A small image diffusion model, trained from scratch.
Model: 8.16M parameters, norm groupnorm, activation elu, widths [96, 192, 192].
Data: trained on microscope photos of single blood and bone marrow cells, 10.1 epochs.
Rows from block 3, named by matrix and row number. Rows with one number belong to one channel. Each number is 500 + 25 x the weight over its row's rms, rounded and kept within 0 to 999. All counts start at 0. Numbers have three digits each. After the name is the row's rms in percent of the matrix's.
# convs0: first 3x3 conv (model.enc.1.1.convs.0.weight, 192x192x3x3), inputs 48-63, a 3x3 kernel for each
# convs1: second 3x3 conv (model.enc.1.1.convs.1.weight, 192x192x3x3, transposed), outputs 48-63, a 3x3 kernel for each
convs0.62 092:490494489460433483422461474483475515536487463502481509500540525524564513479531537502478474505516519505534499513482500492488527478532461497514511464523519517515542459505516509491532477553528473486504497500480459441492486446518498499491467504443475550499422456498530434483487473454454499488485483525501503493506471482478485500497493490513510472493544493495579507478551516516525479496517495488505493499525511506513503567518464501564492
convs1.62 096:500479533509540535519534553468523474511505446479494490481499510548452527540491523510488498476495460521535497536503515487478523497531498493492506512516527524532495488443510478473485510482525466515520487483491491487479558522478475514517522554489522549482536497578465450498511489533506483504508545486496513535521485483492519528529483554518498495503526497516501510505505514496442519519477491516512508527477528508500540525512466533496556
convs0.63 111:504459489496508500499456490475500491479446488488496520462532527520502500486520501493507474526507513456500514487485487520535467539447562462507477509498510514511532483496497509551561520487505483508517463498483504494505531513494508447511500519498488500514547544472513495499477499472510526503500513487482494535520490491517444505489510483525461494460526530510465497534502490523458505508483496498548466530521477509504493541516512466499476
convs1.63 097:524551542521502517510552519525494496519552521503506519518486504503475528519491538497516496499523475525457509504549512536516500507479526470508508505484524514543476482493453438471451475474485490449490507487524495517520472522484481510530556481479482518488502501484481525516502538545469518502463490528489515480484514512479526530471507505497549473525483517508514491533475476476530445532511469539486533552548483544516573443506481512546532
convs0.64 071:513502506497485489469476492494555526514528519518475509490481507482554503470501485485490533487483496489483545485493477506495511494481467501483445481474461459483484494473507529483532520499539478517486517517505503563539513521509491505511484509496487511510492495489474511502517483486496538524507517514493504502486482462509463496519497515527554505540518495507532560514549519501504530525504543497522516520499515469536461519470459491493487
convs1.64 090:505481476494516484493514482501547494526484497527483508498502493500512529496500532504500503523513515518498531501527537468507516510512530479496516478493537568506488492476483477484454477454512489490501478516506477514500502467470510439485444454486517516519526520480489441481504487510501504520513491486492548494510516503502488527513482484542471483510502474490478467489459490461484542491507498493481481463509467485496486507498483519473508
convs0.65 083:461503514502474508496485515502508508475508503524482479484510499499467540494477511520503475523548514520541490496474511502502490476504478497514499534499478499505481507442496450487438459430461469505523562487495517477514509498488546473484480490459528499466470468522529521469506523506495503495475529498483459474485482469466490475466506482498480496471496503510528539499481476491454477496482487478504533517519505492495517515505471504506481
convs1.65 093:480505519546522510508538523499475435442467479477443479471538519491534509473475501480490485510492482534495513536515555503548504482474517498470479538449476487518508514500510506468550493477497486496510515495472518496525527517540497505463484501487533496442505554538533457512470464492510505474496491521484476528522497546520526533491521479534483500514468516513530524494527477509487472467520500473478498522503503509531516514522492516527551
convs0.66 064:532514497516543512532478524481519518488532513498548513473506495513524488540502518555525513524544525508519514467469477484461459490465475446463542499510558540536514505486490463529516447537483517500522485515511508502498471482492465515497448466517529498520479537506479495510482513505463507446494477504523550512530495502463458468502500434492475489520488483466486476465472495503487550565486499512498504520512539499510492474500479490539488
convs1.66 085:485512531527521497492504488446472446471487495473493485490512476537532507495468480530538573468470492489481469508513483503508495529488540502512498497473446495488475497455500511478513484475507467466517516501503470542485425467518477440507451515565514486559525481499517469482465505492521462508492504544487500497520493471502468511475500508510489525496470481465496439507525454516524533536502509504479495499527497508496480495455490483535513
convs0.67 103:477492534504496462534473517501491516539509531505488523491501504507445464499487478519482442462522500474469517491473515522475533509499465482477493518496468540521486532531552523484509561489515495510493517489491465523515469487537454486522526454521486495482515549526468457481509521488488526545478496476492475506484492477498522503477475518517547493479498498508511494521525527437518519526499479495497505523485483518488546513484502487507524
convs1.67 097:519567502532537511494507514535506550537468531537526511520497499548538529499501500510548518587569542543522545528493514506523553506522489521537467540519498541518504487504495521534485497476493505514544536527516517531495538481505538450505511519531529488486452458447529527514494529490532522517536532512496516518516512511490570507525552529507508507539527512505504528493449484519500508542582511542518504522529504545510506503490476520496532
convs0.68 076:520498495510492495513504474458507520461514526559503489482509483471522522518524474508507499522541481547517505504483484476500497452470521495523481520522454526543509529567531485504480512467526470455490457481527431471495515547506454483523480470491444539494509508481533458486513520468490495434497516540479494530491531479517502493522508532497477512466515450518513548485505505531510499505488496495488491510501498496470509488469508509489500
convs1.68 094:520509490520497487510520507510498476484492507481468512486518513474521545525508518493501476518477534478537526508500556499518528481530502513516512526517520515537545452540465479489516440438489530489528498497527491524523473511521470479572491448476498508471532478451508519562457500500513506539512518480533506531487484495466497481542450483517498499505519463487478472508503521472499502513507491513509482522498480519509482495497501499511502
convs0.69 077:486432442489478498516508512506496463544479467488496502498507498491494512506511476544543475510508483484509464514527509456480487454521485526498476515517473513513509449482504494531474497518505530505509526511505549494469539488483506518488530453530532547569519466520553541538498507519453461490448451496479517487531483552545507517503458500471486488492473529475552503518528542459522520547505510533514510499511501481508513477497534520517475
convs1.69 092:480469478485495496520508478508488486503472475507508465532504518495529501506499515518501511507505509477525478522510547530525516539526506468465478535496482514514467450451492464466451464478423509503467462497500492485503481457471501449491501494480512525476497513490471470506542525506497510522498508495485482440433506512501504484476492488488509539452455500483480504464454465476498517508494494521534514490507527494543483513508529490451493
convs0.70 118:489452485481542483499446484484476491491521476514496514450520501524515502476503487478469502520532522510505502458514510490527494523503487490480523555516523468526518445502478489484507474459459548504530502491525470520537469528496484463521502511491515557520507536539470501485451509483503488514503510516526513486478519488528511482474454501515509461518513454504486504485507515524525510479531487490503497492486501479485505480504513504536480
convs1.70 108:547544517533487482497500535506519524523512528485490499536503487502518495514493517507498505477501527524524541495482475489490519495515493505507558481473471515512516493490491522537511481526534512512516485544545520511504545521520492513475512523479511495519457499480480474456517484503522457512481451532500482533509499492506472545500473520488476482510542518469498481524535519526514579469518531530526522540523532503506522524473505495493502
convs0.71 074:479459495480500473482433461457465493515511485471497474490499497471498476508506521507473550505519484512481517501482486506491486553477533473483456509493525493524466506487497528535512508508510495532491501478512511490531517502530522505512544501551503437489544498513507488524500504520523497455545552536484461510489502476504505513445551448527449497548543457535496511478506455512492518520480482521537491470517485494506501547512506476539491
convs1.71 080:465508490486481488466472488474486466504517483505481478487490487534467506482517503499512519504504506498501532466512502501509508472503503545538525505528487477493508518492464473482480507482524530526540535535486523488529495524499503494517509517537505495534491523500505566505489515493475504508512477500475560489533491519505508568499490469495531463526543502507470429483537480475478460542552574533475495491523478516521549497526472468542502
convs0.72 153:521505457493527500479479507487495477500490511487502492505491501487465489518476467492508546481401501482486508482493487498511495520519501482520486530488448470514523525466486523463499514459501484500503481496474502495529505437447493536453495536526525533474496500494497486496516505517500494505521513457485508505514524508522458467505468495508512480480461506547535558548522506540491519492485483511533484500509477501507498489530524471487516
convs1.72 124:543485499493446507510470505498500491501531491508533528518504473493520507525515512498488522470443481461481503484504497477485464496506505474506501536506494510491504503517501465530494481497505502488489510500514513505504497479513541469521445494502494449483504477446544459476487494516535506467507497472506495502515486503475476532519500516503494506481497500528573567564571511540538501477505476485497513525489511496473491511491501492507453
convs0.73 107:487510512553523514486446528503495543495532456551521498515499450469485480482476481556510510516487513476496544494477497493509536465535489494509533483495476472502491532495482520478511491449494521457489532496469483529521481494503520523483520518543519471478517491455520537466492484494515504520473479506489446492510506479458477525499488475498510461530460498528485544503545490536526510482476490484484537454445462438460503514489503519508499
convs1.73 094:477512512503502482445468544497472472474492513469486462502508494506478530562532504460509505458494458538490470479510505503493530490498497546537494531509493480486513557521510486539497528477500488491521498470504531517524481471486530506549556496498529491487549518484523498511506511565473492481450499496471506480503526512539502514494541460509481506491498500529507455537479456457526523530489502468457466475485497510532474490487444517519542
convs0.74 108:531529459533515510520519492495527569513491484506507520494463510489436488436522493547515481552520488472512520493478527519544481464510525491527488515463459468513506464480480520467493522482504490472507466493505483478461499498506546450522482518442474476473490488520528434563489495480491517521503493443453512493507437532551530462493466526502456489534518500529530510527522437471531440535508496532502477493533452482511535449503488506535497
convs1.74 096:505446496521495492499495474529479500489482458466498501515496507467505507466533497485507487494499491491507480534521513495469483503541531463486524548522500485487506486502466490522496489479474540540531482502500482492521564486501503557485498501505480552465494499490545520536482503516519474487500490522503465465487500539482480496499525458524540520485489544518467530569481481479484460538486493445513485495548528504509466489510506491505515
convs0.75 096:481522499449494459468469497505540505489507509503501501480489481496502474490490479489487483502497528476498525503502504547506494526505506497460489479484451471493485490507529502484513523488494514473537497489483493478481515457468533504479487505459480469518516480499473519477485524501470502493508513512517517516485514512506522557491496510498511501501513526512524534478536493487512498461515494492497524500494491498492469485524496479507500
convs1.75 089:487492492487512472460453477484526487456474491470494476533512511493480486500491490510492500498500480502498501513494516511487496505502543499497487507497494525483510521455492495473474471490514507529526504496505510496493508489531508491494509530484536467528491484512492522527502484516520516539477503561490518505508486534528526475519475468486467513508480518542505542607489548470478531505506487480475453486505525511496524516536537555529518
convs0.76 090:455476445526495488496517503461502499503511481500532479488460494475473489483479476488512499471497501525526543473465454500487493490484470498506509506544532512533522510535520510525500510499499518473493515485501527472499483482517489532543465496525540478486541549519496489539481505521496509519493485492495500515503531534520507517505500485495479517501526530507560567486464511442440463498495492514492492464500499480492477451504484484473487
convs1.76 094:471479517455497496530507534486457480528488501547527544528499533475513523467515464487486479516491498544470489520516511524490529506495504457490495487519532555516536500513520472476513490481503530508515494506499497516490444477550442526527514540485484558552532473510489503454519539537519551568523560547475502520473507531526498518499506524510497525483474513495451508486468490513480529502488498491519476494486503497533529477510559471507495
convs0.77 093:523482517495462535474484519473515475499532510526522500503471453523476486485437478486528500502534460451483485501499495488513541488482519511494465538537504503503510536519520518528535487526490514495463516512483510524494510512494475508478490508489507507486512510494482556532501501505474484505454484495506498469474521446496471456476480474529492516517497473488522468473539511496525489479482472498498467458494493493487510484527462488517501
convs1.77 102:522488499491468471507510495504449474509481496474532525528529490497510514505494494516544528492452458506460496528531482483499497494510487500497503509502519521515523479516500491496503521511483452485479510489512497488485544537532565480471487483470497494478555554451515517482528495550493494539491491491538527485536483468494484455513490481489464477517502476544490484535467519485513506491491494499473495507499487472469507528503515509505487
convs0.78 103:488499480507498524521489498516488506499550527517523503527518501484532540497461485516509509480521531536518524483499465481536507491559486453469495507507511554467504496501545507518558517482504467470491504487464483490500501532513523504503510514539523504476507479461536508540475522522467511505493503504505518470503531503522492496519456483523517492487531458500555496458519493499545477497511510505505524505449511514525484476479497497539531
convs1.78 096:467514541494489491522473521529518488495517518482490470495501529475462530521469527482448471492551540491505473514468530513476495501536502492550495517537506534515527500503501497484514492479479507495501523487502500513510476516498480504551503491481461530518527537515472485475501503515527501506492521539513510495485493531509514528502470509486479477500564466542489489543544534512438508475547525520517495482478461502480476503487535521525490
convs0.79 108:511517462492511475526480514477533484487502553517489497504473499509507497509471525518500505509539476479542506506468466476513471579456505520500526462519555500470508515524457535515471481511519470497473466525497531480510472541477498482488517524487530504459463459473542519469538442474540473497503505488477488497499470537509500515508486478485524468449491487503476486553447530489502508512487524472505490514502536485492527512437480500503545
convs1.79 099:531489478505480508528533502492544498459508540520488534491481514508511493511504518532501500524510503470519480528515479533493538498532495528526529481520524491486500477484518515465471523460491504497477504478550544520525513480519505486538512487492492496463526493548519489496504454476481561465509547502532464504458533490518514473499519545528511517548484520481476524471512464517508487469514480515492549509521485465465487495556514473483492
convs0.80 103:495493508484480499464495466496459503526502522463514506474553532463493508463504506518550514442463504491516487525487490462449517507552454434486531491498482530554492488546489426471551474461501485512505522505497489460485537482501505524477499505555486495510494427514496505510498509511486533522510511480530505496528491469453484494510452557467527486509473482500501460470509486487481493517505475477514483535444485504521512471473508487464500
convs1.80 096:495519527443454463460476502506495494516534499523561510493484523513486512472455507515515496506515509532493518516472502480522516512500470495462491491502507471542570494537505483537524510458507496511522493490479513486516471476503554516482502509454479460496486534516506492529477521464490460487534505551474486489503483488509470470517502501501469480492533497435509459485507507531443475500504464496492550483465479508529498505511538507451459
convs0.81 113:496524511512494520480480492521487527508477499493533511497505478511492488497482493534523510536537523526506542465494530495504504503524492503501506462483468468454500487488484535495499534517498498485519474524519500503513528506507496528495508517531510513492535508464521514544496553505500511525526478514460520521520479516495477484496484485494471494493507525562528455536484468507507492493522506488521516471518468488511486460466492517498535
convs1.81 110:567516527519531538517502530470507530538560555503522486503512498549546511532517495499532509489466503487454481485546510541495505519509492514527530514527523532524511491504497485520491519503510520533493495506521504525517537505505553470477544464505460522503518533473506498503520539495517520563522522552551506514485524508521520535520497528533528525497508502541516511488502519497492481523532558524524518558541550491495501530540537536540531
convs0.82 111:462520529484487480493482500508538487524470450502547535531476521448474489525529521513524526511532448493488469459503520526508512478498473514473506439477477508497521469449484455515499522504500517510475457482482505499495520487507540517468474463510568451482481499478479503530483521546496522449501515535450500468519480473540496472471539475511443510486467493473510541530510480531534501475472483499492514515473490503488462503517480473507540
convs1.82 099:535523455487519461456469525446515490567526514503510490508472489489527517455535481527547520521489515512543465515535524494521458484502498522494473504515505495484520488489474469474501506514510479498504506497501505451472469559502537482496520489480480518497509507503504487446505475518549486474477514494504528471517505482490471491481503528501511474496449513533515500497459514490499495532469475482528489486500508489512524518512489503493513
convs0.83 101:502516514482486490500513501540516510464512484511536501463516508469523538503437492513516488481496512498491512541569501478491498508509503467488486490514483520492511453520498528504536528480503478501480490449468460485481548530489517540482550521477530510521459482511465474463521520501487441508489486489482492498483522485437478496505513518498503514514483473483512523486476473492524536505528488485485498504470534535489482493539519449532523
convs1.83 099:473505515534497502556492498508510515495543568491509472500532495473483520531485519488452486507522538539524459520454522484525487516468473477519492510460491522517494504499497492489468484525538513505533516552477493472465564505493544485489531469464550500567468485557498495468476520483493549536496432501520534537513475518509564467510494465449475503491491490438445538500525504482539525486529474545491503486495501488510540485481497501518519
convs0.84 162:516479488483506530462514507513510485457510510495514503508492513493502495490483462500485500494475533502500491474507492482490507511510531520482483485521495505527490485495504505491474485505485523503490483477503509486490474514528514497486418514469464515544501489459505515478509563511521455486483500437471474543493524502463506497478488526501522502482520531477514478436506529447468533497503455532493507503466483479518528512505524454518471
convs1.84 129:532518509503457485442457520521532500527534517488501518510491478504520454487485477517493473436472528508475483498506481530488518536488531524530500499479494454475497499506498521492508501476500498508516507502509478491473511493459507536449464523480562520521484494530478509565510493509489498483475493506489487526520502471471487482525474514504482487478480513560500557598478497505483495480504510511502518519504519536516519495513484495487487
convs0.85 090:499499511521554515520467508555543494545558491521475561485516503478491494512475484485484461477525517484490510462547509507476538497485517492491520494509480486481490502505543513513476526474488472461510513517465509504488485510453509480528481506486536508445549456479518546509471524524526531486517499499507503515490564492520470515473486482491464544470510535468516474488539502478499501490493496516512474541529475484492480454479481517453492
convs1.85 094:500506519517497501512487494468491477498488506474518432513502480479493519509468481500510520503480510489489553483518511522543529484525514508524506509510517512528500507490499504472514460473498522509477555461489486513508481509531441486510515479532439482443525484467518513488489507512483490504513502512484513513507493544487493480479482516454542485493487533515517498535483493558498477558498474474500492557513525463511498497501512492515520
convs0.86 106:508483486485518501506529482507495483497515505501512491454500494535505512486516490492515512509537516496496526494534518454536481511504531536515506550480532515469515497486467527486490467532468535554518497507477518502485520541495470510535465469514451530516482491529506483517510471498473481524527487531514507534464503503525524482517475535535490527504497512549469536486516510488501501517479517510468501514532547513489517479493544522513463
convs1.86 092:525509537530508502518515481484466485517490532519512452506491511519529520492501526471513532484465485467474517500523523517481557518520519514518547472500482510490520528459550498509499511512491537508496531492490480532467550491479536465506511487502514511493536513536476514530469560496471496531515501465511499499500497512471522484548525486503511485498518505512479514481512546481490500506489528497509495465501463534486491496530499523513498
convs0.87 089:528558524546570527535567517486486544579465570573498527469485463478502504492488473476510538496535530524492503525506510501512520517495523473518480506487488476512487513497527468511519482509504516529512485491543494489510545497492517525420505501503476501545510504468460494494514487470515530488513502488489528525496492508531516511476475520533519522485533508567508488492487489534486499513458521475514520494503486519513487494486509525461472
convs1.87 093:491517513487485496515513511457542482462518469434528540468499524488466533532495538506522503504481496469476452494487511476520476504474521462495528495511488520525504522528499489491477486505487523500514483491537527459503499499477582501541545540481521470550527536457484559558468504494515480505499497466487538460497500527501487559498508538546482458468535525538504478548520509555445492500460553548500521497502503495534471519494469532502487
convs0.88 090:481497508544509521487514483521545495524519526464529490505473487486483474494500482518516533497482528462512472498499509500505511485498475483492499484470491479503469505528537498513509533489481482490470474494497501457511448457486452458531510494486442493487493510515541468509474539525515511526498527473515512455541488521525472494549499508519551530471542482448522481483492504524523511486510492505486509473502520498501476484534459497494496
convs1.88 096:508467479485479500507466525550480552539552483535485519470482471475512497467494473487495546456537512498515524524493495510500528520502496521499505507503499482479529488503480464459506478485509485512484489479496472502502523482481502553514484542529441484491470463496519500519512487505475434488492463506463515514471529482530511543508555525460453533498519467508465440508548505518537474492532522467524516492479501474485491514510514513493495
convs0.89 095:544517487490506487494545489498492466461522484463484498534495478505480474502476473495496509504499518477484513508479425500518459521532492536527500501497509526492503446458501496480524513533523527484477467475489511528504477520551469519526505504503487536470546526455492481568494531532511499512509467515517516519486452494486485503480506498505498448507515476493447495503478519501453525506502506503506506494483494493491491511509484500508486
convs1.89 098:445427491489470493497508439492498509492480479509499467538521505521521548509536516477534540521501514535494530511486484508514502537537501521521487486487503505510476484468488495496492507526498499514502496509495498510505519500519494471487491450519434537483551487416526461499513526492503519516467499493491500486508505520553483498491472515516488506498470516499518566514492551473508553510502522485503485480476495509496511522496491513507506
convs0.90 098:472495444442478484500545478496539490532483483524493494467473482493448499442505532482516469515507478507522509498511489515492515495491520492437464492482495550501473485476478476500459483486496485506466484475489487470502543501480541459476523511472473515493488464481522496474507521497487488510474472502481522481504471499501514516517491472478472472492512498551519495556477463530506502442493516484502490489514504511517527490510518528517464
convs1.90 098:494465488511467516487489501530484498535522471537482498458513544523543515505521566541511526545471469538494471493506512496506487463485437509538495519515472523494512520536527517475522527511501532523514529501524523522548516486496548532504557536443512495484484540524523512524494525510498472499506474502503482534518484496485499547518538509520550508506523496483483500526567542549501476471477510500501488510489492548476494498509504509525489
convs0.91 102:494495502484506506497508503522512487509492512522465541490508495473497489536470484531517502536483539529509511499483504537517496506507493487503497459483519437506534488497496499538498503515547485479501533491482477524496492513530494513482444508541512495450559551510453529510483474500488493505482518517516456509513530488467485495576527474468488520528475522519515472458475503546505494493521463482441516500494490484459486504518484482508456
convs1.91 092:491459499480459524482481517505505529544518549564502514509521456480488513463488502532517480508538512459487502468499491523493541498466521475465522513542510498517482487450475485477478479463488524500526522510503480490531481488525478506470457521554460448495486456423552544490533436518526513492482528516522515492504484470479546524505521490473502512530526456535512448519505506529516511507502525460461493515480500517457519528458506489483498
convs0.92 111:498486496464444473454488490513500493473468467535491510483530492505520488464510532548509463497479486477521486525487480506504469446478486527492546507465469515478519493480486513493506504542488500478474502495496457511498534483504504543523454523482512527522533511494469487460493511518465491546520431508479483491498492497531526459529461480496482474481490474558548479545539433556470448487511494470505527489504508480515502485536506508506458
convs1.92 106:521501526493487523523486499474524481480432488457495523480481528522463497517513531512500539550527514505522481522507540523525496503535503496498480516503510509514495496472468508497499496500495472465486515440445482500488516494570533454507491507563531506502516509538479477471469467536532463541524467496512473468495497481504520532515503552512487540482507506542473537566446468512472482508503502488479488498485498558512528456462528500480503
convs0.93 123:510526507502545537482550514462496477518502462455503514464502482512479445447481535497504461498534521462483497498510500535494460468519526482525509496476512473497520467506491469496476535471518478461474488438489497517517524500482516499480499540477548538504493472499482490535468514503485526512511487465469499450498547520498497525517486476484538446497483489501544502513525479513477468455508512473472487500538520462445509447529486498499474
convs1.93 108:483509506519496509511495510465454484527448482492507489480498505476474481493478501485543490480459508518423499500504458513495468499512496458531501518485502492513513509524488511502495500519522497512465542550523475502519525459559537448531522500500451512483512518529503463482486498505495474543492503516493461509546466506504532526489536491545454512496516454533515489583489523439459490448492499472542495493475515469451503498464513484507492
convs0.94 140:494477503531467527497486497488520497500515504458537530461508472516467492496487494528499479513566471480542519523496488523471484454486504491566502449507529482523537477477504466519466527500478526499496514480498496519526525540531495583558492480539529508463516506500533485448495488472503517496463519532471499476497508493481505510537462468506475506491500500497488502455518453501504506490513484530513512489481527532472516514508510472466492
convs1.94 132:503468507508482501457456461489491517466484528494491502495534481489518536509500487499471522498445538486531462507480517492504519538479492471476521459493521489486512497502496493476547491503512491477480510517523499500486462484592491416548512462527518488505560490449521521455531527536479545527496498532516503490482507524514453512513518493487531503488526503473482468464462521484502537509475517499488472496491466505517516506477474481499464
convs0.95 141:463519521488471497522464505474527475493500508496494519501515510468483505496489511533515504468554504471422547498483530502474538507467485514516512484485481491479481531515538491473500503502494474535532471498455477492512482508526516511561528497432498504442495514523551517522505492498505469506527467511500541479489494539496450511493499530504484495494534493510461476496511528479480492491514520521491515489505509489515514518500477489486493
convs1.95 135:514515501474506510515461502506502505486517549497486473498492493500539524497486497481539526478483501478480468484489486490517457467518516504522491484541504490527534528475498508506497495476479494531531485498518491495500532553507454477510511480505467522479432446431619583527513510508525499514510496492484521485510474503523494488522484528488510515468466493507534541495530503501493493503454486487513506513504504494485472481468463525462520
convs0.96 078:540508516525501517506503494523504507476444480495472523516475496482482479505507500489460473507501475482480488500500521503485509487481473490455438479467445486443445480475517517467515475530493503462474512478494520476507490497507495475520507521521488480476480479456483454528495529479482511495487488519493483476452466465464509495491490495488532500507539507491554504512538499485488454488497487476468445467472492499494473480464464483489483
convs1.96 088:518503506510517514518522514524530556534549530527529526494491503500504501474514473484487505491495461504519501536517505533518520538534536486496498485500492491490502463472478472457472467484489491477489467506504508496475510527514482527507499553519494501504496479486525529517517512517532526542505514533525485512521519525520502522515493525510512518518497493492537490471517501504506506514513503481502507500496500430431475469473461483490502
convs0.97 087:455480482474473501512490515443513509484455525460498520550541516535545529473523526497463530489523499482518518492490481508498529516460510511455532510459479518476445501464477483453523507464485502484479493496480520491445486489497539500507483466547506465485454508489516484483476461448571503476492467502476474544481459524524522470480508486505526511499515490474532513485552527494526531470489497505519481490552509475489509533519476500473526
convs1.97 096:485492501487534519507530488509503524488510493506479541494491530491464494493505493515494529526507509498530512516513477477495511544474487492495522517553473478486503514554525517546517535523504516513521516522543516480506469577489492471475542532483524573508445489537530510500478523547469497482480484514512462477492536493484518519528503483509528465490456496443458534487464572557465540492474486493493497516525509466506488496519492491507519
convs0.98 089:486460461480459492487479510516501481491447520494485505507529454476530503480462496478504520526484461485514512524540520497516497519528489507500491474489477505477518512467508517514499499505487517494493512497557557486502507497502524522504478492464497488502480424430463487495512523517463518506461521540478507502469514524497500488485508498515511533519507502507516466538519524562439493481478486491498502492496498500490502485519480466486492
convs1.98 092:481526501495507494543506491467475488501530528500489507505502494448479479475470480485472495501501476457488490518454495471473472454486508490547512487507522509499463503508502526475474508506516507500490498497528519505499503497502480524499516480509512508503571535561506482480478490470493504495484509453515500499502472534483458491515497500473477476463493501523554479526502539552439546502502486522489501508504502501527477525518506490518520
convs0.99 113:497508509498499496510531498501536482520518504488514490511506523523492478552491528507494484510540471479519484520481496513499530547467496512512491492503519517494470507513494490480491523515481500457514546508520519505542503512455477501515510513477529504496463471509521474496512534487502502456479516507526535542521482486500540511478560513526531471519528521462523511475561554441482541485497515495499507494547544470496500507476489497512486
convs1.99 098:557489532504477529523507526514476523492495512523492540508515502523521470493490516553550510556508480531498542494497462512505513495513475543479527515515507520478500502508498516498514487500510494526497513512493500509496518503535468471525524519518520509508474523521483468484514481481492500524523520474491512528500534489485471490516478500510497509492461513484506483493507470486487479500495489473506524517550511528500530518530510496501521
convs0.100 130:525559503527561459505484515476510497497474472489483502495508511524502496516490495510449467482476486494459450498482467514494472479490521521518486507510485494477489488521528500505489509510511516466507523477475513481509487493508472520491497515503516524523506484511479502519508471502533510491500487481529508498529505488509465470500505489509473489502453470492491460516437453480458505530502480509474511501481481469500518481499506507495466
convs1.100 120:493504485475481524508504514526514512524543515511515459486507493514507494499484528493518525534485474509537468461515520518480505494506515518525522545524505530509481507477487527474487482508480497534526528503509512504490515480498486427548480485540511498502508481487510479492508495490532520518496485499542501489499466484503463468513545464521505481525516524412479496403494502497441503489505489495492508488499484507551513522546508494494502
convs0.101 088:432532499469533496450476434451497477501467496452500501519501468537490514481426537483503490497515484509493480485491487501525516518486490516529490501522554458553503475501506456489407530459463474491509540485527472532505484496564475482510508528514498504525489510489520452526486486466476519491465542503532513549489528461479514520522545483476518504526491495529535515527487516522519500512469512484484558476471520493483492462512499490546482
convs1.101 096:513508507488456526506461527495464498493492502562528492464543499510540488533545493513476488484470453508511503522544456478535492509504535519505513520495482509473544539538480528485562508505507508519525493546505502502555512488489497504481450531517515539520446505467538509490531487522494483503532494502478500547499501457512515454519509512507444546511484502507498566493470507537473506468468471461479523527469516509524505515515517489502516
convs0.102 084:497477456470491498489484500503516509515508476475477476504512547495506501523517476516517471499548504562497511515465522486532504506527520509502527536500478480478481458551501519534469468543494528511475499520510500524491541514451468498565486548505448532485538507524540514503467486516495466485523503475509529465528536510492487512521497514529460498488535470502489500522528532500503500478498469451492494513478552506500473497480507496485463
convs1.102 096:486476491478477492508497506491528498508485493457490485533489476499492497469505502497501525486444513507470499498469505487484510485523466481488519491524488507515469497510500516484524485449512504479512478503522525518482526472498477443504550473482543517447531468479503503520512542505501523490480481517515481505456458472510498528529491524500511482482501493506524493471514498519493547495471503519503514506503499524490501476530527523514518
convs0.103 107:508502529511549539504544539515488536481515509482512469504498499508502496508515503525514464487473446480463471473511448496483511478513510516519493494487501513496475450482488503484538481530505527519520515484523497506506488524471491542510520474548450476504513467482537490486501503513503508521498519550507486524488502506496548532497546518493506492470528499468480441450556482483511524501495505534480476477499485490484528505492453484497483
convs1.103 108:482464522500503547486524477510498548446537500471511471507530487500505520507540487446528484485498512509496531518485473497521522486521491497492515499504483509481481483468518482510512499523495475524510487520499506511497462500500489461483527452499512499505511493490498513543485527519446494493455478503470476476507512511547531480492501486523525507520480509542481449547423515525493531499494479489520481472501501475499507512495466521518479
convs0.104 085:506495504547509496515495514479522499520535505502523479513516479468514537497485494492511500472509458465498466508517499499506533501498489543492566500518502493498508514486490491540532517530520491479477476468524512469496497494485470525512549520500500486476499556505456548509489531510478495453465537503454501508484502488500503468534498484481498499466435501505474487440512535482512512514501506525498513506465509525493491471551518524515488
convs1.104 093:505501524520534470519527490553528515517561527459515513528487519485530528507484509544548515584499525523506518507487508490493519537539530494521525520506507488521493517501506498490528475495465510507498461514528503521502476493474461508504502519525516457542502436521521490503526511521542524525523500517514501489496471506511495445480519548520502482493444507477547529519540556528505504500525485485527522496506500504495472521477537518514491
convs0.105 132:500495498480522516508504495489513488522524494502488507506522507505494509498511518526531520529474478540516470511474511496508493495503484495503525492488468499513472486499505518493490503490532522499512526490543513487482502529534518507571506455515525553494491509546471505485523532478478513523498510506518521504475481499528508522506514486511470483523486467494464481478430492504496533512525515499496507510500489475495503482519499510481520
convs1.105 118:523507545510496521545496486486516512502563518518521490505480477476485526474506521494496488466455502481528507492490522490463502480498499487519493519513497527488489505507512500506522503494512503497505479508497494496492477541464501490465505491518471456537451472532481508492528486472486494502508517526480500498508479504511492524473494490509510496509530530472489491499459427511473464494515515495526484532494521481494499492534507509479483
convs0.106 088:510502492519489507515492508535504480485503493538512527508478515511449476514533513533517537516486473500500469530517498509467469498492507495529532491510503472511486570455495492492532489519487510477512530497478515505504509541538493565515541456436542481505474484469501529501521526506460496471504481448521492503506497496500507531532473447515516506505493497530502513509527494541540493496501493486496505452535487497496490492489462490481496
convs1.106 097:501519526485522486489451502471514488492513526550498508467506460512525505472499521510502514513479542514470527525553531500478493488479502492492497496479478490493504545516519496512483530541478502525512540511517476510522557505486538467509509415528479490510522472501506527489467512513501508484489558475503506520507513526517513530485537463520528509549529476524476534539487507524517477505511508499530500493496540509509506500520507516529504
convs0.107 117:486471504498538501482478509521496517497534543535508500507516502501513508502503495518501479509471521491510485485500523518520509510506478511512490491461475495497509502506524510496520531549520487474500478509525517507469479480528516515512476494516498526486504441563491471461515534518480533509469499521498456487501466480478455516495469501519511505498493527458519510526565455499480558487495501473483496511496493500502522534499489509504534
convs1.107 112:529531511496531484510508515538529489515519566507540460498488486490488524506492489468506500520470515508503466491511512464497541504489500503545511512491489508507512506515500528487520502506520493509470529485504548501500482479509506380435511448495518501468467536490523456492505530503488523524482506500509459497533527523519525515505503476533522486508518488453541478589417498500396527483499507515483493526529542487483508525514524512536537
convs0.108 090:497482506528519533522528504483501487483504544477471463486507484508511507481507493499543506519549500480510469489511488529534495481496478525509485479524469506466514477504509508511496527507501545450536517495515505500503493503462534505471501492439463467548496480477556508547527513519497546532498507479556532515505505513478496525518505483495513469517498501542495467537471449533483471437486511452480515501513543498473491470481489519491516
convs1.108 101:459490462487451447460469423543519547503468486518510512503481477508518485501519501478473489490457447513491503503470493490472457505494480489553506524491508482489490516504495513495544502498469498486520514499473519542482551515541516474487529488476410473439539532493515585526512497504485486496490526491500496508509485490498488454545504460544480458524481449459499503515507517484511511490501495480492491490470490490499479500496529504530493